Weights of a small image VQ-VAE: 64-pixel images, decoder activation silu.
Rows from block 0 of the decoder, named by matrix and row number. Each number is 500 + 25 x the weight over its row's rms, rounded and kept within 0 to 999. All counts start at 0. Numbers have three digits each. After the name is the row's rms in percent of the matrix's.
# conv: 3x3 conv (decoder.mid.0.conv.weight, 256x256x3x3), inputs 220-224, a 3x3 kernel for each
conv.0 089:476489500489555532522523479504497535457445453474505493511521502515506483486550507517492492488452453506517488497511499520568467493501527
conv.1 102:525479539504478505502501507497483498531472511485494511508478496416475517496583537501467509472476511519468485488509549504510528509542496
conv.2 102:486486505466515482513505504508533528507468544466496476436466501514507536464510449496507510508472450522507469491542541486507489501509505
conv.3 100:494498524483487500509493501456456491480475529500508487486506503485512516472534534500458523516514493483515446560508504464524488524536493
conv.4 131:485526510443490503444491507491509551538519525572512500507519496462494505538498515510501533515522517545477488492545514445490520462465516
conv.5 094:509528494487495502489520507484501506525516535460519485522536496501480484525491494522497512449490488473514536471487468517451521524552576
conv.6 112:511501506479502509487525521441491499500554511463499497455501521502471544500489496522522463482527501482501500531539511454548503531466527
conv.7 091:500502475523463481542490518498504512494446512499512523500480462514527505517513456489457493487494490465493506527554496447550520489509502
conv.8 086:505518505488556534495514493484496526498555546475500490521500532482455538491544511516493484460438480533506517512545508493542490507510509
conv.9 115:529491489533480494495509491455444444490502518480479497481511520541503506510494504500482470498526532468483503435482477489473497512509515
conv.10 090:499511508502502516504521492519496503457547498510545499484518513526520558489500493505524517453435458500496504508544513528506456495516502
conv.11 087:478490495482505511506489507520501506502516494538493509540547516497472505475512535479496479511555488496518489550456490519438497577519479
conv.12 091:455487504547461512512510495498511507499511492472447479516499483504534510458477477511475449471502471535519517530508523545500493481541518
conv.13 119:495480515511502518541509504519517498523502466478515496521526523519488452475510489533484449505488477460501498536504484529469425492519512
conv.14 107:510496514484517509505481499493504530502475477477515523487522501452505502465502529504486460509531486509517504526520499461495441517497506
conv.15 088:496491492475514504523495515541523537504478499508525491476490513517482501508497514478462504508509461519489464538522560484520469500548460
conv.16 097:494482492506508496473554521463487466457508563483516506491525486470512492450522462478476517521489523479478532517538518523557562448524495
conv.17 091:462502478473490515522502518518463482517553530523529489513530508478519502508487496511508514513503534501496492520539463523478547479466491
conv.18 096:517512511503483495504473508482446503511526510516504437492509516492494473556469493477494493494496514519466514479475515468528450460465467
conv.19 092:532503533505476484508520496520484479499521530512437499520505538527505512483542490467493485465435529495481510472486503472458517467537507
conv.20 110:491506473491457495505516496491495450432541434453472541519497509511528447487521473509507515538580491490505508488491472490416499473451477
conv.21 091:519519492469501522488476474477496441485573521483487500525502508486444500536510481535487483461460466491468464517528519528453479485488525
conv.22 091:479477505457538499511492502541501511498426518495503541547507533496511506484513474494485519494468526489540519513524529534464489523511483
conv.23 114:547496502567457466493491508476507491540504493496494501506484515511481495516477541497504489474489504496474475481483492545475438484498503
conv.24 105:497514491480491505506501524517455496503485477549499498514506474520522503518534572537537549508526537478506512506494490469507478502511545
conv.25 091:455526508487552477495483474495497483491482483478518436479502513472500479554462520483508470532529546494526535528546503503528500445516509
conv.26 110:513492496518528493493486505532477477557490465503468424525504497479450458537487529511469504460519518512485498493514534532470522529546500
conv.27 094:504505479498510509501509505507543513457466464482515492511485510487461477532468487473486477493504483548503485569495505492447538552504548
conv.28 101:515518559481505477486480511468466459460535514507460491472484471529523498486525474523457492566525577510455532491505460468454443506489443
conv.29 094:471524499532522478468507487491452490477545475512539486464557470500525504505475449468471493476494521461465506520512444524558488482552501
conv.30 082:498478482476452510547527496500539499502549481470532526461508494492526518470441531535470512520461479501457576543539492530517528474487515
conv.31 114:517519507477549495502515507538498499547478507479495502509526484475501531490515519509511496487473469482450493510487531509508543518518526
conv.32 092:540535503515471547507509503515468527501528504575476491502545544496558486468554463475495523499536539514494555522493475481452476509492446
conv.33 095:490516515473479511519513520527513524456551485512502532505544506498497505528523513449482512474421493489480500533532489526446507510474478
conv.34 097:504512507479500510541519508498508474482521459544542533509554536529489496519503470497534485479475491521569500469496480496470472558526526
conv.35 111:487516502489499491480464502482571528477494482507522487528548536521493488537465494479561481500524475492517507516587562513506496523465488
conv.36 099:511508539459496511515489486513507524559473493522520526510520514519504553504474522447509480451441528523522494514507506511537450521507531
conv.37 096:517468484512517476516476474492511513488510524511497499508487503495492500555478488557554495540544526472541518540465544486514536500441545
conv.38 102:501500504512494477477489488463508506483487499445530579519522468502512508513501483506506512510444483480466481508471452534523521509542526
conv.39 092:513523526478469481500484509518513518528530493547528510482498509532506538500496520551522522501515520561491498519503507481451442486497513
conv.40 089:518507458515513507510511500474448471508545497497485516487512498500446455503536444477526502487489511487487505458454474481478519496518533
conv.41 101:492521502490485490475491521505495489506514522498484515483478489475496511533472548482500555497561500467505470511553531485470486506494534
conv.42 090:496469512520473491509531481537492527473525506487467473528462533524468508551483500494518537482504451475530521489475509465508505499473460
conv.43 093:498480504489491516518495496515480532486497525509514514484483533531455524479461515520516503496499466505568475518492493519537520520520514
conv.44 095:495499488508520547498486478461504505498492478501520502478498486497516500492453502526489508543488483505433475480464523518508489540521474
conv.45 125:492505495527517465511506512485495483470452450480506482537517455520503484492523510481502476517499475493482489501513506533505479485504523
conv.46 092:504474503520531490486497518468485531452519535501485509506454497541490494513474487485513479488487500489539423482489499516552490500505522
conv.47 107:487486480475482524493485500522489465532499535461485499506511531482457500509454461472483520517543564511496517527485489514558462528549518
conv.48 095:518476465540548525520517495569558502502461512496494516516514546477502492462554511522531492496504470485514473455487508504497499470464487
conv.49 095:504484523490503480541481504488506453489500531510541498510492513479477481548523545469476524509458463498509528487489478487476527499505500
conv.50 101:549480513499507492530486520548503492437497522495513472503504499521505534509504499502507447513473503511489468467496549515441530505516481
conv.51 095:507484524522479499505481494535489493474493516499515455507512536475461495515506542521417467488464477534494454492533532494471450510505488
conv.52 094:499478486525520499486529504459530507496485457529526461491516505547498479478524484449540513453491492504537489518452504499514522535492520
conv.53 095:507468495495467488535487497494460526459510502497527502519508549535467515498492509486548473505491478511539486543512563510519521535500576
conv.54 121:513509476505484499495499476478549515517521539504501562529507517508512491496513548497465488525538512522516483511527491499476499520513506
conv.55 097:486496503504498465494524506494476580517432481459511492488478529510484466507487465503508468528537505512519535543496507473533470509518518
conv.56 108:490524496484451483504509474563516489517444487496490474514504505502478454514461478501483515522509492470507494525487469505486462537540533
conv.57 083:516511516502493500521483527527533503481502491495464484527476484503492488502505472518513526470463484413507459510526507505444520527532528
conv.58 089:515495503531471499505499520476500471454541491462491515527512537506530553513461481473472445535506528495472467463551506535485568513491536
conv.59 082:477472518513544534480485449537510508491542498543505527543542538514483519525524519496475489508469498534472504515518507526469530527499502
conv.60 092:488518537536448483526506493500505499476557491503516459516539495473509507519522532495482461541535544499467469492494495504502501500514494
conv.61 115:500482483569544493519504506513479500541539481487489485490491516486450502480478529522519502428441512529508528502517514567563492487513483
conv.62 101:507481510455456533520519484498503492492540523474542457502502509519479488490493539509487512536455470517468500504471498494519562513574515
conv.63 084:521469524491478484512490524507518535454517509505476475498530523489473518478517505520528454458499504518483464486488470480550497524458490
conv.64 114:510524514462507507518452462488471497525480527495540540478492501499501492514488466523537476506493495484460570490500506482469474532509469
conv.65 109:491459483570479488518502486513507478560500497536492522529492495483492498489502495520481448512517524526515526495509487493466466484486499
conv.66 091:477469503482519487493504523517482514529506518491499492517510496482503500496522498495522458501485480487556495509477500529541510534499475
conv.67 134:496516477475511475496495515483481491518504486486492501497526517466516524500503547509565479523514436472513474507500545497517530499506552
conv.68 099:511497503484461482495492488489495497520493487500504490519465527514508520514404459483510519438530460503503463499496474515517497493509546
conv.69 118:521526522484476528485463500518510491524489507473476497522528539533513499502477482509508499506491480441440485460509486489466514526451487
conv.70 107:498513491523508478490538491468513522480463491451505533499511484491506471490520464500514524519480470518560504524469500546495530519496480
conv.71 114:510513520482514516474521500526508542472544567478487518480513503481518552474520511544517453476487468530482449457535571451528564476519547
conv.72 099:482469494502496474528539479509492515518462474525518491470500510451541517498481474525475509471484441532489491538504558523537489538573538
conv.73 090:499498521522506508494492519472481514492523524478513515495449502501492512493520503532502493516520521493479495516485505492495537476538528
conv.74 086:500505504517493529486481492516492556587504457476507495495484457513486516515484503513516456495565483501505487450501499495548498465434513
conv.75 108:480479494454496523481497504459501472491472492467508514518467460519532499497496500494477539465497465518515488507462521554493504524472510
conv.76 085:495520538470504495473501502488494507516540542551509493493502506493515516525535509468469564479437473526505512475526490520533506491535509
conv.77 110:489501497503470516501470521492483540520498499495473470520492507483476510507490508494541522480455455485537527476535464523475493447467451
conv.78 090:525521507442461479456486530473464484542521513548524542523500544513539492503482521453505534479500470491497495525466508535442516530446524
conv.79 096:494495507495441523491523482474497498492566529512455468492497533532469539493538524505522525509498526501503483489458469529550498500487461
conv.80 095:514500501503550503481499518485483464491458516488455493502492528502484531522524514527527523523541505506523485481487478488508549476464490
conv.81 103:455468460455532533498516498505508457551513493536499473524501513507481508515490470477497474495505504511533524513513470511523520474453466
conv.82 090:478493514497565500519509500524522524456454515508514519513498480508520501516505507478487483485496474513548511492469514520527555494478458
conv.83 098:508505467501527485532480502455507463501474514510529474516503472495522504477499533494488495496556481473436489457493472485495436488518495
conv.84 110:475497513516468502538449465483502528487489545483534518488514532496497498530489517483503498530533497536481527505499500482486502476455412
conv.85 093:507475500495479519490536492521507484497501508471500503533502488512458509512518520470494473485544502496521546525512519525503515511526505
conv.86 106:503527491526474520516505538548525500547437504553491483535505496501517505519493534473521557466498512468511500507535515506479502561467511
conv.87 094:475489491482517506526499496473491534467496502503513526482495496507500499490523484521469484500423490505527503517550545515476509517480508
conv.88 101:530496490500483505510523501492495466501515453473436488504467488534476496524536510531541527450448458461497460460452477515478460516523538
conv.89 100:526500510491520507520480528505492496513503499465493489496557489455491499523528531499464520498513540482454542521476487486488477509459519
conv.90 094:517510477476544554487509505416474532517546496530496509485494492529482565523518551525507545536529493509474474510497508502505513501527506
conv.91 105:473495493507486487505516536511532524516513480486510502522482508544528509499480497446459480483467495473440496519526520491529504505513501
conv.92 104:507510505510518542480496493474487495467460500484444573493490495498479540508516524490510505508573485446518476501551510459512497506516505
conv.93 100:511503501523494477494472477462488507466445494498494511503493494489484507514529512511502489533543463472475481492519498517500442583497474
conv.94 102:490489516465520502489508490480541498549482469533523458533489507459524475497511492452496483501505535521496529532526520500463500509526512
conv.95 090:499471523549511536531511482522516476530492492536488504500462469508463498488572532505512509512501526481503511487457479509552505492502464
conv.96 109:483528516506501501493504495553520492495507491480492526514518518493504491486493489480490502482451491450521527519456461528524514501504473
conv.97 097:516500491468511520492502474505554508492489498491481491508478520507425507514516486508497519451463493489493503514549528486514516513544532
conv.98 086:501483506503499522507521522520473482504526464468506514469469528522513526513473488498471475468471476512535496462495500522517544507513504
conv.99 099:462490538528485506496502478495499514531493504507488487497514521500520509491469525484518478529527508493451485507500495509469486492523501
conv.100 084:516498517495538474489503540519492501494522502533550525532514498507471489508481470508473468489412485488514500474467518523549545488501541
conv.101 101:513523502498458506502507541508506491506538484490497489513482501560486507557509505503546540514473470495521505498485477555463499512491493
conv.102 102:511506523462497487471462482512498512496501503581551497479519494485509498507498557508491498505507547542497517495477513500491503529499436
conv.103 091:516501487500476503514510495534491434547589502451497510505502510512478545498492527506506472541568544474478498513491452478482524511545519
conv.104 115:495502468515505512498475497510495524466493509521517516527524482474504485465519528455474516528486515515485465481507514446478499530515506
conv.105 089:509508485524512482492465500518500514485488534529476498527535468489481488461481494473477497452479505505504456483524519564489493487496563
conv.106 097:480485492483490486496504491461460485475502534499509547481519522519525482495497497513555508510512533480459516488511517498483483557535526
conv.107 096:504489484525466500512494477507496511523528525503502482479492500513495498494423534483476490509526508457487504520538548534483511514523465
conv.108 091:507517490538506509487472524501529477509483525500483489462518479488511529494491510487464506496498504453484470489558495526529529502532473
conv.109 105:503477518492480519511495522522528470506515504507488522522487513456505535495523534467519481568567475462501481536478488460506506497503532
conv.110 131:500482498486506512509536491505489493494503493454497522462434486476495519473522485483480476491496474493508484490432470489539542508590531
conv.111 101:484489493459500502491493482502503502522434500479510476499505535492438526517520474513507520515477505493478517489479493507518492481488502
conv.112 085:485508494511514512518502480512523502541545540504517475494458494539464490486497466493457512483434445500490492520555523511555525499520526
conv.113 104:512511513502471493513527494455541461587490478515518451471474486515510464500504526490513521502458534511491489498498487509415503520545521
conv.114 088:512505485521531523485498486491512450516475495539468493528486502488493491450540475518501509534489510494468491486482484482599506508520495
conv.115 105:466488511466514437509506482493479453456515478476499483473493498518450459528535483485504510502536558513482497582496476523463471580483486
conv.116 090:553502476495472473533483492524510441539476502491464471555503508532560521488477496513498519491504518486466443513469490494490515532518569
conv.117 097:528486497541490504509525496490529497513562572512505494513503510474470509548520524512500513437472528500509479524541547499542503532529520
conv.118 110:517507468487472518514501494526515487468524483491509473489458484488493518520503514503471472470525509481519526500496532497488519474494452
conv.119 092:523492469476492500519471517446464464492573490536464498487492507523505501496500460490487483538519535440475475526473506506520480503490477
conv.120 104:490507501497467493495534529505517473476523482492446505509488504504460553520554457505517513480536509509499478525494475479447516466579494
conv.121 087:504483498504547487494490486521527527461483530461517474503546510519494514529499466533532531540421481503475539462449468513539513503495481
conv.122 099:501494513492502476489486482476502464497499451512514475529522523476496454544545535471496491515514485496512502515496478493460484518439517
conv.123 087:521473479510534448501503519536477471519502495489486506519506535521480459528478505486488483495494496488526499506514507530510528524469578
conv.124 121:525522499474505530470510518491523492491492475484509497520568525483535503523506534487534469472498494474507485478549478474515464498519513
conv.125 094:494500492528488553454521493481465457481504513515553527512519503493476506524503496499521519480444457492427487534507514532526507485499529
conv.126 087:501529484510505507494507498460535483494536469484449521509487517501486504527512472533516497457527498489491472479502496481520483470527537
conv.127 099:503513518519512530479478513544547479551514478517497514507522539448477519510532520495533521517480496499426476490455472512475561509496500
conv.128 110:498498491512545499485491518495493527464458471480467479542514516524513474540539485462469436512560544483457492513508532492479495501484498
conv.129 110:454509540495504495493522513468499544490472462494483477493505503520475476493552495544522521489489461531504510517519539487500446494558512
conv.130 094:461495513521501506475526537510472534492538514519501498505486504502494523519528514474525495473577544499477447569550535527486509529524513
conv.131 096:499500500497459467498527498502524512528531515480485500514522495525530513495488480492484387501462499438480517501511491490538494508524486
conv.132 106:551509474512519493451507511543493478477525472469514514519496489488520476496498490482481503495497512509493499483499455430493542508529560
conv.133 115:504495525497486533489490521458464532504510532495484491508492473494493481498524510471503512499488536503435523508506548469495517481532512
conv.134 114:487451493491481519507520539448459483467512504515478492482472511495465529500508515507536528505544553510516480534492528522501497523516543
conv.135 126:478520510474507517502494486534507504536491509528493519480513546484495509504484475467499519510532588504494458516498463509489449503512471
conv.136 090:479532471483538514449508507518511506474516454478502511498509497495480508494554505510517540492469525475540487487513482508520518495517501
conv.137 098:462494502504466504481519490489487479466559522514494491470503480506469478494479506508442451497472505516530467584570486517469479517514528
conv.138 089:540493470482482472479516512485509484548544520502508471490549495477524495476478522500548463541469519492522513466491471458489517478509462
conv.139 088:468522493533469515476486466520466507501493525491503482523501530493515503543483519513457525493499511458519540499560497466479484502435472
conv.140 107:494500492517505531503504488523547521535489451522523509501553538509498514517473476544523488516510492507509543499522457473522505461525490
conv.141 099:527508519517531489522515515508550490501472521493497460496481496505486534490495508468512477444511477483480494467485521526531499517476509
conv.142 096:491530514508517486518497530520537466498490514508501488529491530504440475492500543514438495483480472531500465519564522486479547479500524
conv.143 104:488509498531488533528509481502482532449555486457497497519470517476477529525511504459445478507479490484519479483440534491450505508491501
conv.144 098:507490483516509517468496492470526463512493505471512477531525481513469498529540482518484517494483479457457479530509496521462477475512468
conv.145 097:490520464517487525461481504469479460548434490522532487500490523488474492515524531449485508494510515545483505507472463486492452476493468
conv.146 084:488527504503478485480500486466496480445460483501500507520509508495451487508480564527511539490446447485523487498462506499458528486469528
conv.147 105:536513478500470503533470507493469506482505539518536550517504493536495494535523541539485492554489493513511507498497512501492537517456513
conv.148 102:507505523507492520512497523478484508546459486497518511469507525494525547485488528506511510516519457529528531489522443489557515485516432
conv.149 095:497487477479492534524528505553502479489499488480464456496500490502546495501524501495468488497468482541486526536500514521497518440519493
conv.150 099:505530506486509523480500493484483508525477521507480538483521493497548478491497511490487509517500443446470510514483523495529559541521488
conv.151 113:473571474479504530489464487509527474491563488499490534488488474504496486497492521526483525517515477490481505523569494492490539538475506
conv.152 087:490514476512527532484505504474486542509461511498493522505493507510446486509548491447556494492491475485529480523520482499537496516488506
conv.153 093:503514502480519519487518496530509500447472509513489501512477515536485500464519484489488516498491528472504523523529537499514531520497494
conv.154 107:515506485522490530490474500493494489485483436510550516480490484496490497461488480557509511499530474512488493520457477479535523466474475
conv.155 101:516501519494521537509482476516529475495494508519525485471460494514523489468518482524489483507534521539483507529502514503522484519514495
conv.156 089:492487478521537512500506508433500497460494488453494490483496520482527494522510514469463491501495509503502492525527503518573484468521499
conv.157 108:486498498509501512482521513542525474579537505510467465513494507512502496481473529482454498542486491536551501521493498517522502498533523
conv.158 096:508499509527493532480538517466495487467510513521537559504465569501485522529523544516559532528491462454519527450422503499483528476502504
conv.159 106:516495490507523481493548485496511465507474506465519458518502489499493508516508506462497468498531471520516507488484478508517487492558504
conv.160 103:556509501446521476490486510535506473593503522523508540528490473513501508490483503494520490527477500488454435464474482443474504470483522
conv.161 095:505500496509505476532502502509576495484481468491522506539485485512511461477498449500498508518492479500518493483512551511537506497500504
conv.162 095:505515526467456461526492473496505530515525485467484523443504528480471533497499503501503521484476493495497497530524495531435518538497522
conv.163 099:436530496514526486499478489505520517517519501494509552515506484481545492530495513464484497525523528522476485500494487510496491518497534
conv.164 096:521490519491518483510489474497477496522473506516501494512482515494511522470473482509485488477507489470485532516525493492498464490519504
conv.165 085:444476498517530486513511501469501502521483515535494544532506508541458490512476503485533493487452513492453484504485494506524454483487534
conv.166 082:460479485507460509513493479511486510455529517531475514506490541531434500521495475458485500528474463489539480547528534497465516555446553
conv.167 093:487516518495461477509500489465462472527503508500492516504532496522463481536555545499460497515511470511496475514498537481433504532502499
conv.168 102:500470506505522485475498511523478467458509532493515523513508515547486506466471489501495470494503488521480516475487484488466540464530529
conv.169 125:483489532498483496500500492519491487499482518483483524466425514520486541490534521484469482481471496490442485505452482513484520505494533
conv.170 119:494508533476523505512515499485548518469514503512481476463518496499498503494532505472478508492479496475481466526495520450501439454518476
conv.171 099:489496499511541512488480506519534441530494471479494482515479488485512472507523508519490464521520509480502468527542475452510498468497476
conv.172 104:484533505496488529479530520453444493498496539506512545485480481488489517519525497500505539532547554503466477507472490493534544485511484
conv.173 093:499519504500540510535480500480519520442489536496495525496487470526533540490489472501480481491499497495545468511528496507515533471506519
conv.174 102:489514482524524536523487496500508473535493499482471494522492503479491507475523541534535531478558503544490476461503524515502538519500540
conv.175 108:493511488501448542488531512510482511512516485477518492516526495506483544499484487520484508486472518509481526505526507494482503494514515
conv.176 101:485490499561504512544482503558493523494484510523507509554526530481545517510496554481487510511516502489451483471425562542455476507469474
conv.177 090:530488494515524508508492474469513474544532536467481517470504491506456468519502469481484527505527495526494473513520521522517492557519491
conv.178 091:499468504489501566480466490500464494482490555520510474521492540496472531487544516533483494516489490509465483549540509525545512532512490
conv.179 101:520498495484492493525522513503507511479486507474490515489505532526446477509544517496503525491548500483492505500517488519426523528547547
conv.180 101:487491480520478549488507532470524515477503512495464508520473496504513543503486497512509493455511500518477506460464549497473538525460507
conv.181 109:497484534498505494524512524470500482467487546467540573492483511520514515480497458558498491493467561524545530467507440470506467515498476
conv.182 103:500494500479501523498497493475497489476500487504526542490480489508502510489488542493500483490475526515447484523489500516470508513546433
conv.183 114:492494505493519504501506517486495528475537505552515503480504491510520512523504526498489465501557494558587503491535527516474472513480535
conv.184 086:530503513494482484504499471488492526554481460494559455474485472516560504461473450480506527496472498529528493516488479500505506483503486
conv.185 095:512462504506538498507496481507578537463521500475505464500439493482473518533534519516530540452528495511528502505508541497515424493489467
conv.186 096:523505514488518500487496531449485472449453467440506494489495479496486487497496502509491515487504479525496557487525482508593562494501474
conv.187 088:505493506497442512497493516519540497498457488484493481499485536511493519510464474487465486479507486497485455512519517524449537505478506
conv.188 087:510484506509498469499505502504507522504596529504471491530460489516495488530463499495515455518516517490518495503507513526538547437544515
conv.189 087:496474491516504536497478530501547518528492504537513523498465485505455503496515523494525515503463462466461476522518491495533560501481482
conv.190 092:494526505455478501519512513494494470561538494538512528532512534492501493469485448493511504467490492530486476495522501517508548545503512
conv.191 107:504508485494527510503492508488470477535502510524473492511489480498517498494539518460458480458508463440477444514529492485513517530500514
conv.192 087:533493514507541533484488509516507482500559560530482449464492493480505493458541504527545509538469485522522466514533533532547550524502499
conv.193 104:499516490466484488502495469519516514447513533441530503503510497506510522516504514479494504480524505471457496531480494530466518542514489
conv.194 103:517494495496485471495502533472476506487478516455459529515487492500482483510562517520472494540502469464467503489512493486492514495497487
conv.195 120:485460510486454497529540495530536542529549512532516491537492504503481494516521492475459507464501475506532539551527526512531497475545486
conv.196 097:538520527512473494511492522454425479463528506539465494477548481518493516504523518472525479481504487452412443479470492457482491515521552
conv.197 089:533530515497511490472493502492467525473458475496483517532487470489514530510467433485533512531523521512506508501439469516506533510464532
conv.198 098:512523518478463494485505529541494489505439439474513483523527525487474470521486560511494509486476422470497512488515471502506504513501447
conv.199 107:508486529488540567499509476509475481525462509481512520507462510492562483492517497474505508500496443469482531508467474497516548518478454
conv.200 089:469499472541477477481511480475492557526504494441490499527516468503521544479484478511477523519515484565498509512499484511463489498538535
conv.201 091:490504462528537498476466495480523482504472507478484456507495509476476470497493496524508501531548498498491514463523454491532482515507502
conv.202 104:483490485540498529484469511508486506491529509540510524493512473524522533493482485537511516495520495481479496480501445522522516503451500
conv.203 091:502474488491492529531512498490522485459479483478479469521535526491565482458510462479468440476517483519556514500464510525483540506495516
conv.204 104:514510537528501480472514510491487473521472496541477480505487466472493502480502506543504496496512525534527461480498480451563540470507530
conv.205 093:510481516515521496514523509500522480498565522466468476485501501498537503482488541458454481526518507456526545493527573494483522484539478
conv.206 085:509522516480515464478503547413494493451591515483530504441517495508457507511518519548519569524416532549454526506529463500556470489531517
conv.207 083:509536540473494502508506533469504486490453485549546518509530502546494514523526529468499499459477487517525496513493458507510484491483501
conv.208 123:514499519509495508489458513529497488511505515519525513502487501500475540494508525517539491444476477473462525510491489515485516539446498
conv.209 102:477543508474497499524507500481533532497473511482567532482523472500457484491536487511481521516499485519493437474482482493512512490509510
conv.210 112:508506507527496501487493494503515497508527476474459490511527520516480489486486491464469484553512512479544492472474515504484487477538515
conv.211 109:483514496500488490520522528492491474499500488505490540493495495512494505474484509494519499482489470525496482504519495506511525466476512
conv.212 083:540489538489517475474507490484488483498481497555469460459510476478513505485530509470497480508552513497502490496525483509446501537486520
conv.213 108:498519525503502502477490493513501549496497501467467481479461518474468519504478506533474506477533533487483511519506516530474536458468470
conv.214 088:469516495510475519529486485523492528490411447488515471528531513552524508524476479488445481466447472509472524504501500479505490487504502
conv.215 083:456525532501526491482517492523499521472564489479473471504481514533484464482507477465486507456423479483517507473483503491513496470465514
conv.216 091:481481506491478525522497515533509520538483473496522508522489485541485517474508529476506464488517482517489485579524529477456481487471494
conv.217 103:500499528485470487548506499508512491529528493513515529480512500540493502498514475482446467491502490472514497480495484502479484488475504
conv.218 122:494513481487504494501477484458478471451534502446494505495471454523492483531513503479488555496507522464491543507498484501518507510471449
conv.219 081:489492495507495507488525520539519512472531515510492472527493524518483491467531473493475496484471523484469458504505500524513519500523501
conv.220 098:508503491503500485496519482493595555481534501497502476478470489509526504540478515498552535515569538502506543467460476514516513483494465
conv.221 101:472494536526481476525501524513510486523499461513514490494507528508474491507523533514480509480433510493499518547548491524456468501479498
conv.222 137:483504523495496535524492471496517507494495478499496490492501523496487507478485492481483424518511460514480492507506557529545521491525499
conv.223 095:516498487483481485467520509475519508456488495440495505534484511530479519551511529517487479508523502490529491527579551478499508445481511
conv.224 106:463464488513488490530515506504457517492538480462476461473450484528482488517498530479483472505503464509567563581524520529459492494469534
conv.225 101:532490505512457503506465493493491481550535512551524504514491485495524517510474486433505468474511498456501476505470540510440534540432518
conv.226 108:508511487485441518499517507483504520493532462520497441501504502547462511540484499485477492490480500480466527514529445473460499491495456
conv.227 107:472546541484513498489507515412426454471534466497504486502486505511514502505505544508474486499526472525520487459576472501496477493488483
conv.228 114:523490491489523496536513499500513532485467533503511468489510513475508487486513493488511539524464539492473461506469501513475477539479491
conv.229 117:518501528492509511512494471572572564489502500537484499485520525481474517474505487511480484463520488527486528494510506509497476498503470
conv.230 092:487531499547511492508491468479484495474473460481518482480534461491560447474482484521493540506539491473490513504495482494574492443531518
conv.231 090:505479510521488490513491516527529496529467435547536472526537474522566496497500507471523436506536522476535539492468438503502494541498499
conv.232 097:479480520498500484503527504498517480506465491468491457503506488513504491495516482421491480511490485474492482535504506532512426510526453
conv.233 090:492488492513483480530484465506491511484501488536511547500467490528495529495489467496524510435508498537544508549541513514421542527541530
conv.234 112:531494510553506488513489516475515512508491501502507494447474495530489508503463538476497484516481484498487490492518518526494455504467526
conv.235 125:539475514557535462496510505499502513490475491512487497518465461512489488480502493531437464534518511507521513477455488507509520446469512
conv.236 094:518507489513513509510505511528489501506527517510483495528510510497562497493485448514490476466493472483543514487512518500511547465475493
conv.237 093:493507461493505488525470494492469489509536491468519487528500483474500448494468502527514530506513513510557483467538520466481462501509473
conv.238 098:484493467486534491497487500444493445488514519491504464528498459477543490508522507505502511534539497501466478488486502513437527495495484
conv.239 089:524503500487531485513513511526517466495510501507477486497503540536500505483541494479516529489432488483482508496541485504534511533499475
conv.240 126:483518484471489514473487520462474490487494538500522506456507509505521513508484506531523536496519473519549529472487503524489537495433474
conv.241 124:457498505512509482500515488505508567486493516480482502496513474531508469513518497505482486531508519538495482484518473495491478484509434
conv.242 088:482515529489462517516501486499514527469519495516489465478470479489534519511532469499458486506522485497482517513548531497471498523518531
conv.243 101:477498558521470490501463510472446506578502509555559491472505509498543542495501493460443459465531491445461506483558478483512454521512509
conv.244 092:515500520432479517479491492515482427505542502482463464480539466480541491471507550515466475463516553498466495486502476464492512514483459
conv.245 101:477499515470513496479511488501462507472500468484510473463468515490533460518478510501484475496471496486513483538523467506540496522504496
conv.246 099:491514511499502479490487522402489520487508516490438509494490505522464500527460501493502550493491529511497504486491486515546488510481471
conv.247 080:523485509515506523478506478433482476491517518464481533496520517435444508522574537466496475486513485502459494483517529503447463504499495
conv.248 090:471477479481489483496497510522456488548571507518496514555525511491530486522486487492481501507496552510467543497519536525505503545534467
conv.249 100:509501528483500474481505501479507503533496497513521515525511542486488509500472519485528520523510467487524489501494546528503534533547547
conv.250 108:522467511506503519468491518513489493509452540534518473509515540473465534522488550521513458498475481501457457506460543533489492551511497
conv.251 102:516502491508511552483509508519486507493491481510473497476513477484460533531514542503520509522480544527484480498480513509488520509467494
conv.252 094:487487501461499439479512490521539514461501474510483505515511513541497518529528491489539467490549537491467470556521524514435502530475516
conv.253 093:488503459484584480490518497480513506478508456493497477499507511504510509513516483509498513473519467501499529514493464518602471526491489
conv.254 088:502478488504464509501512472551499485518568536515472478474548502517470507482507525494507482503503504477488514547476504504430524526507471
conv.255 094:529517505484482483498502466531525483538553434520509503508502540500513455536480477487501471489511525426515512460524537481457447525530511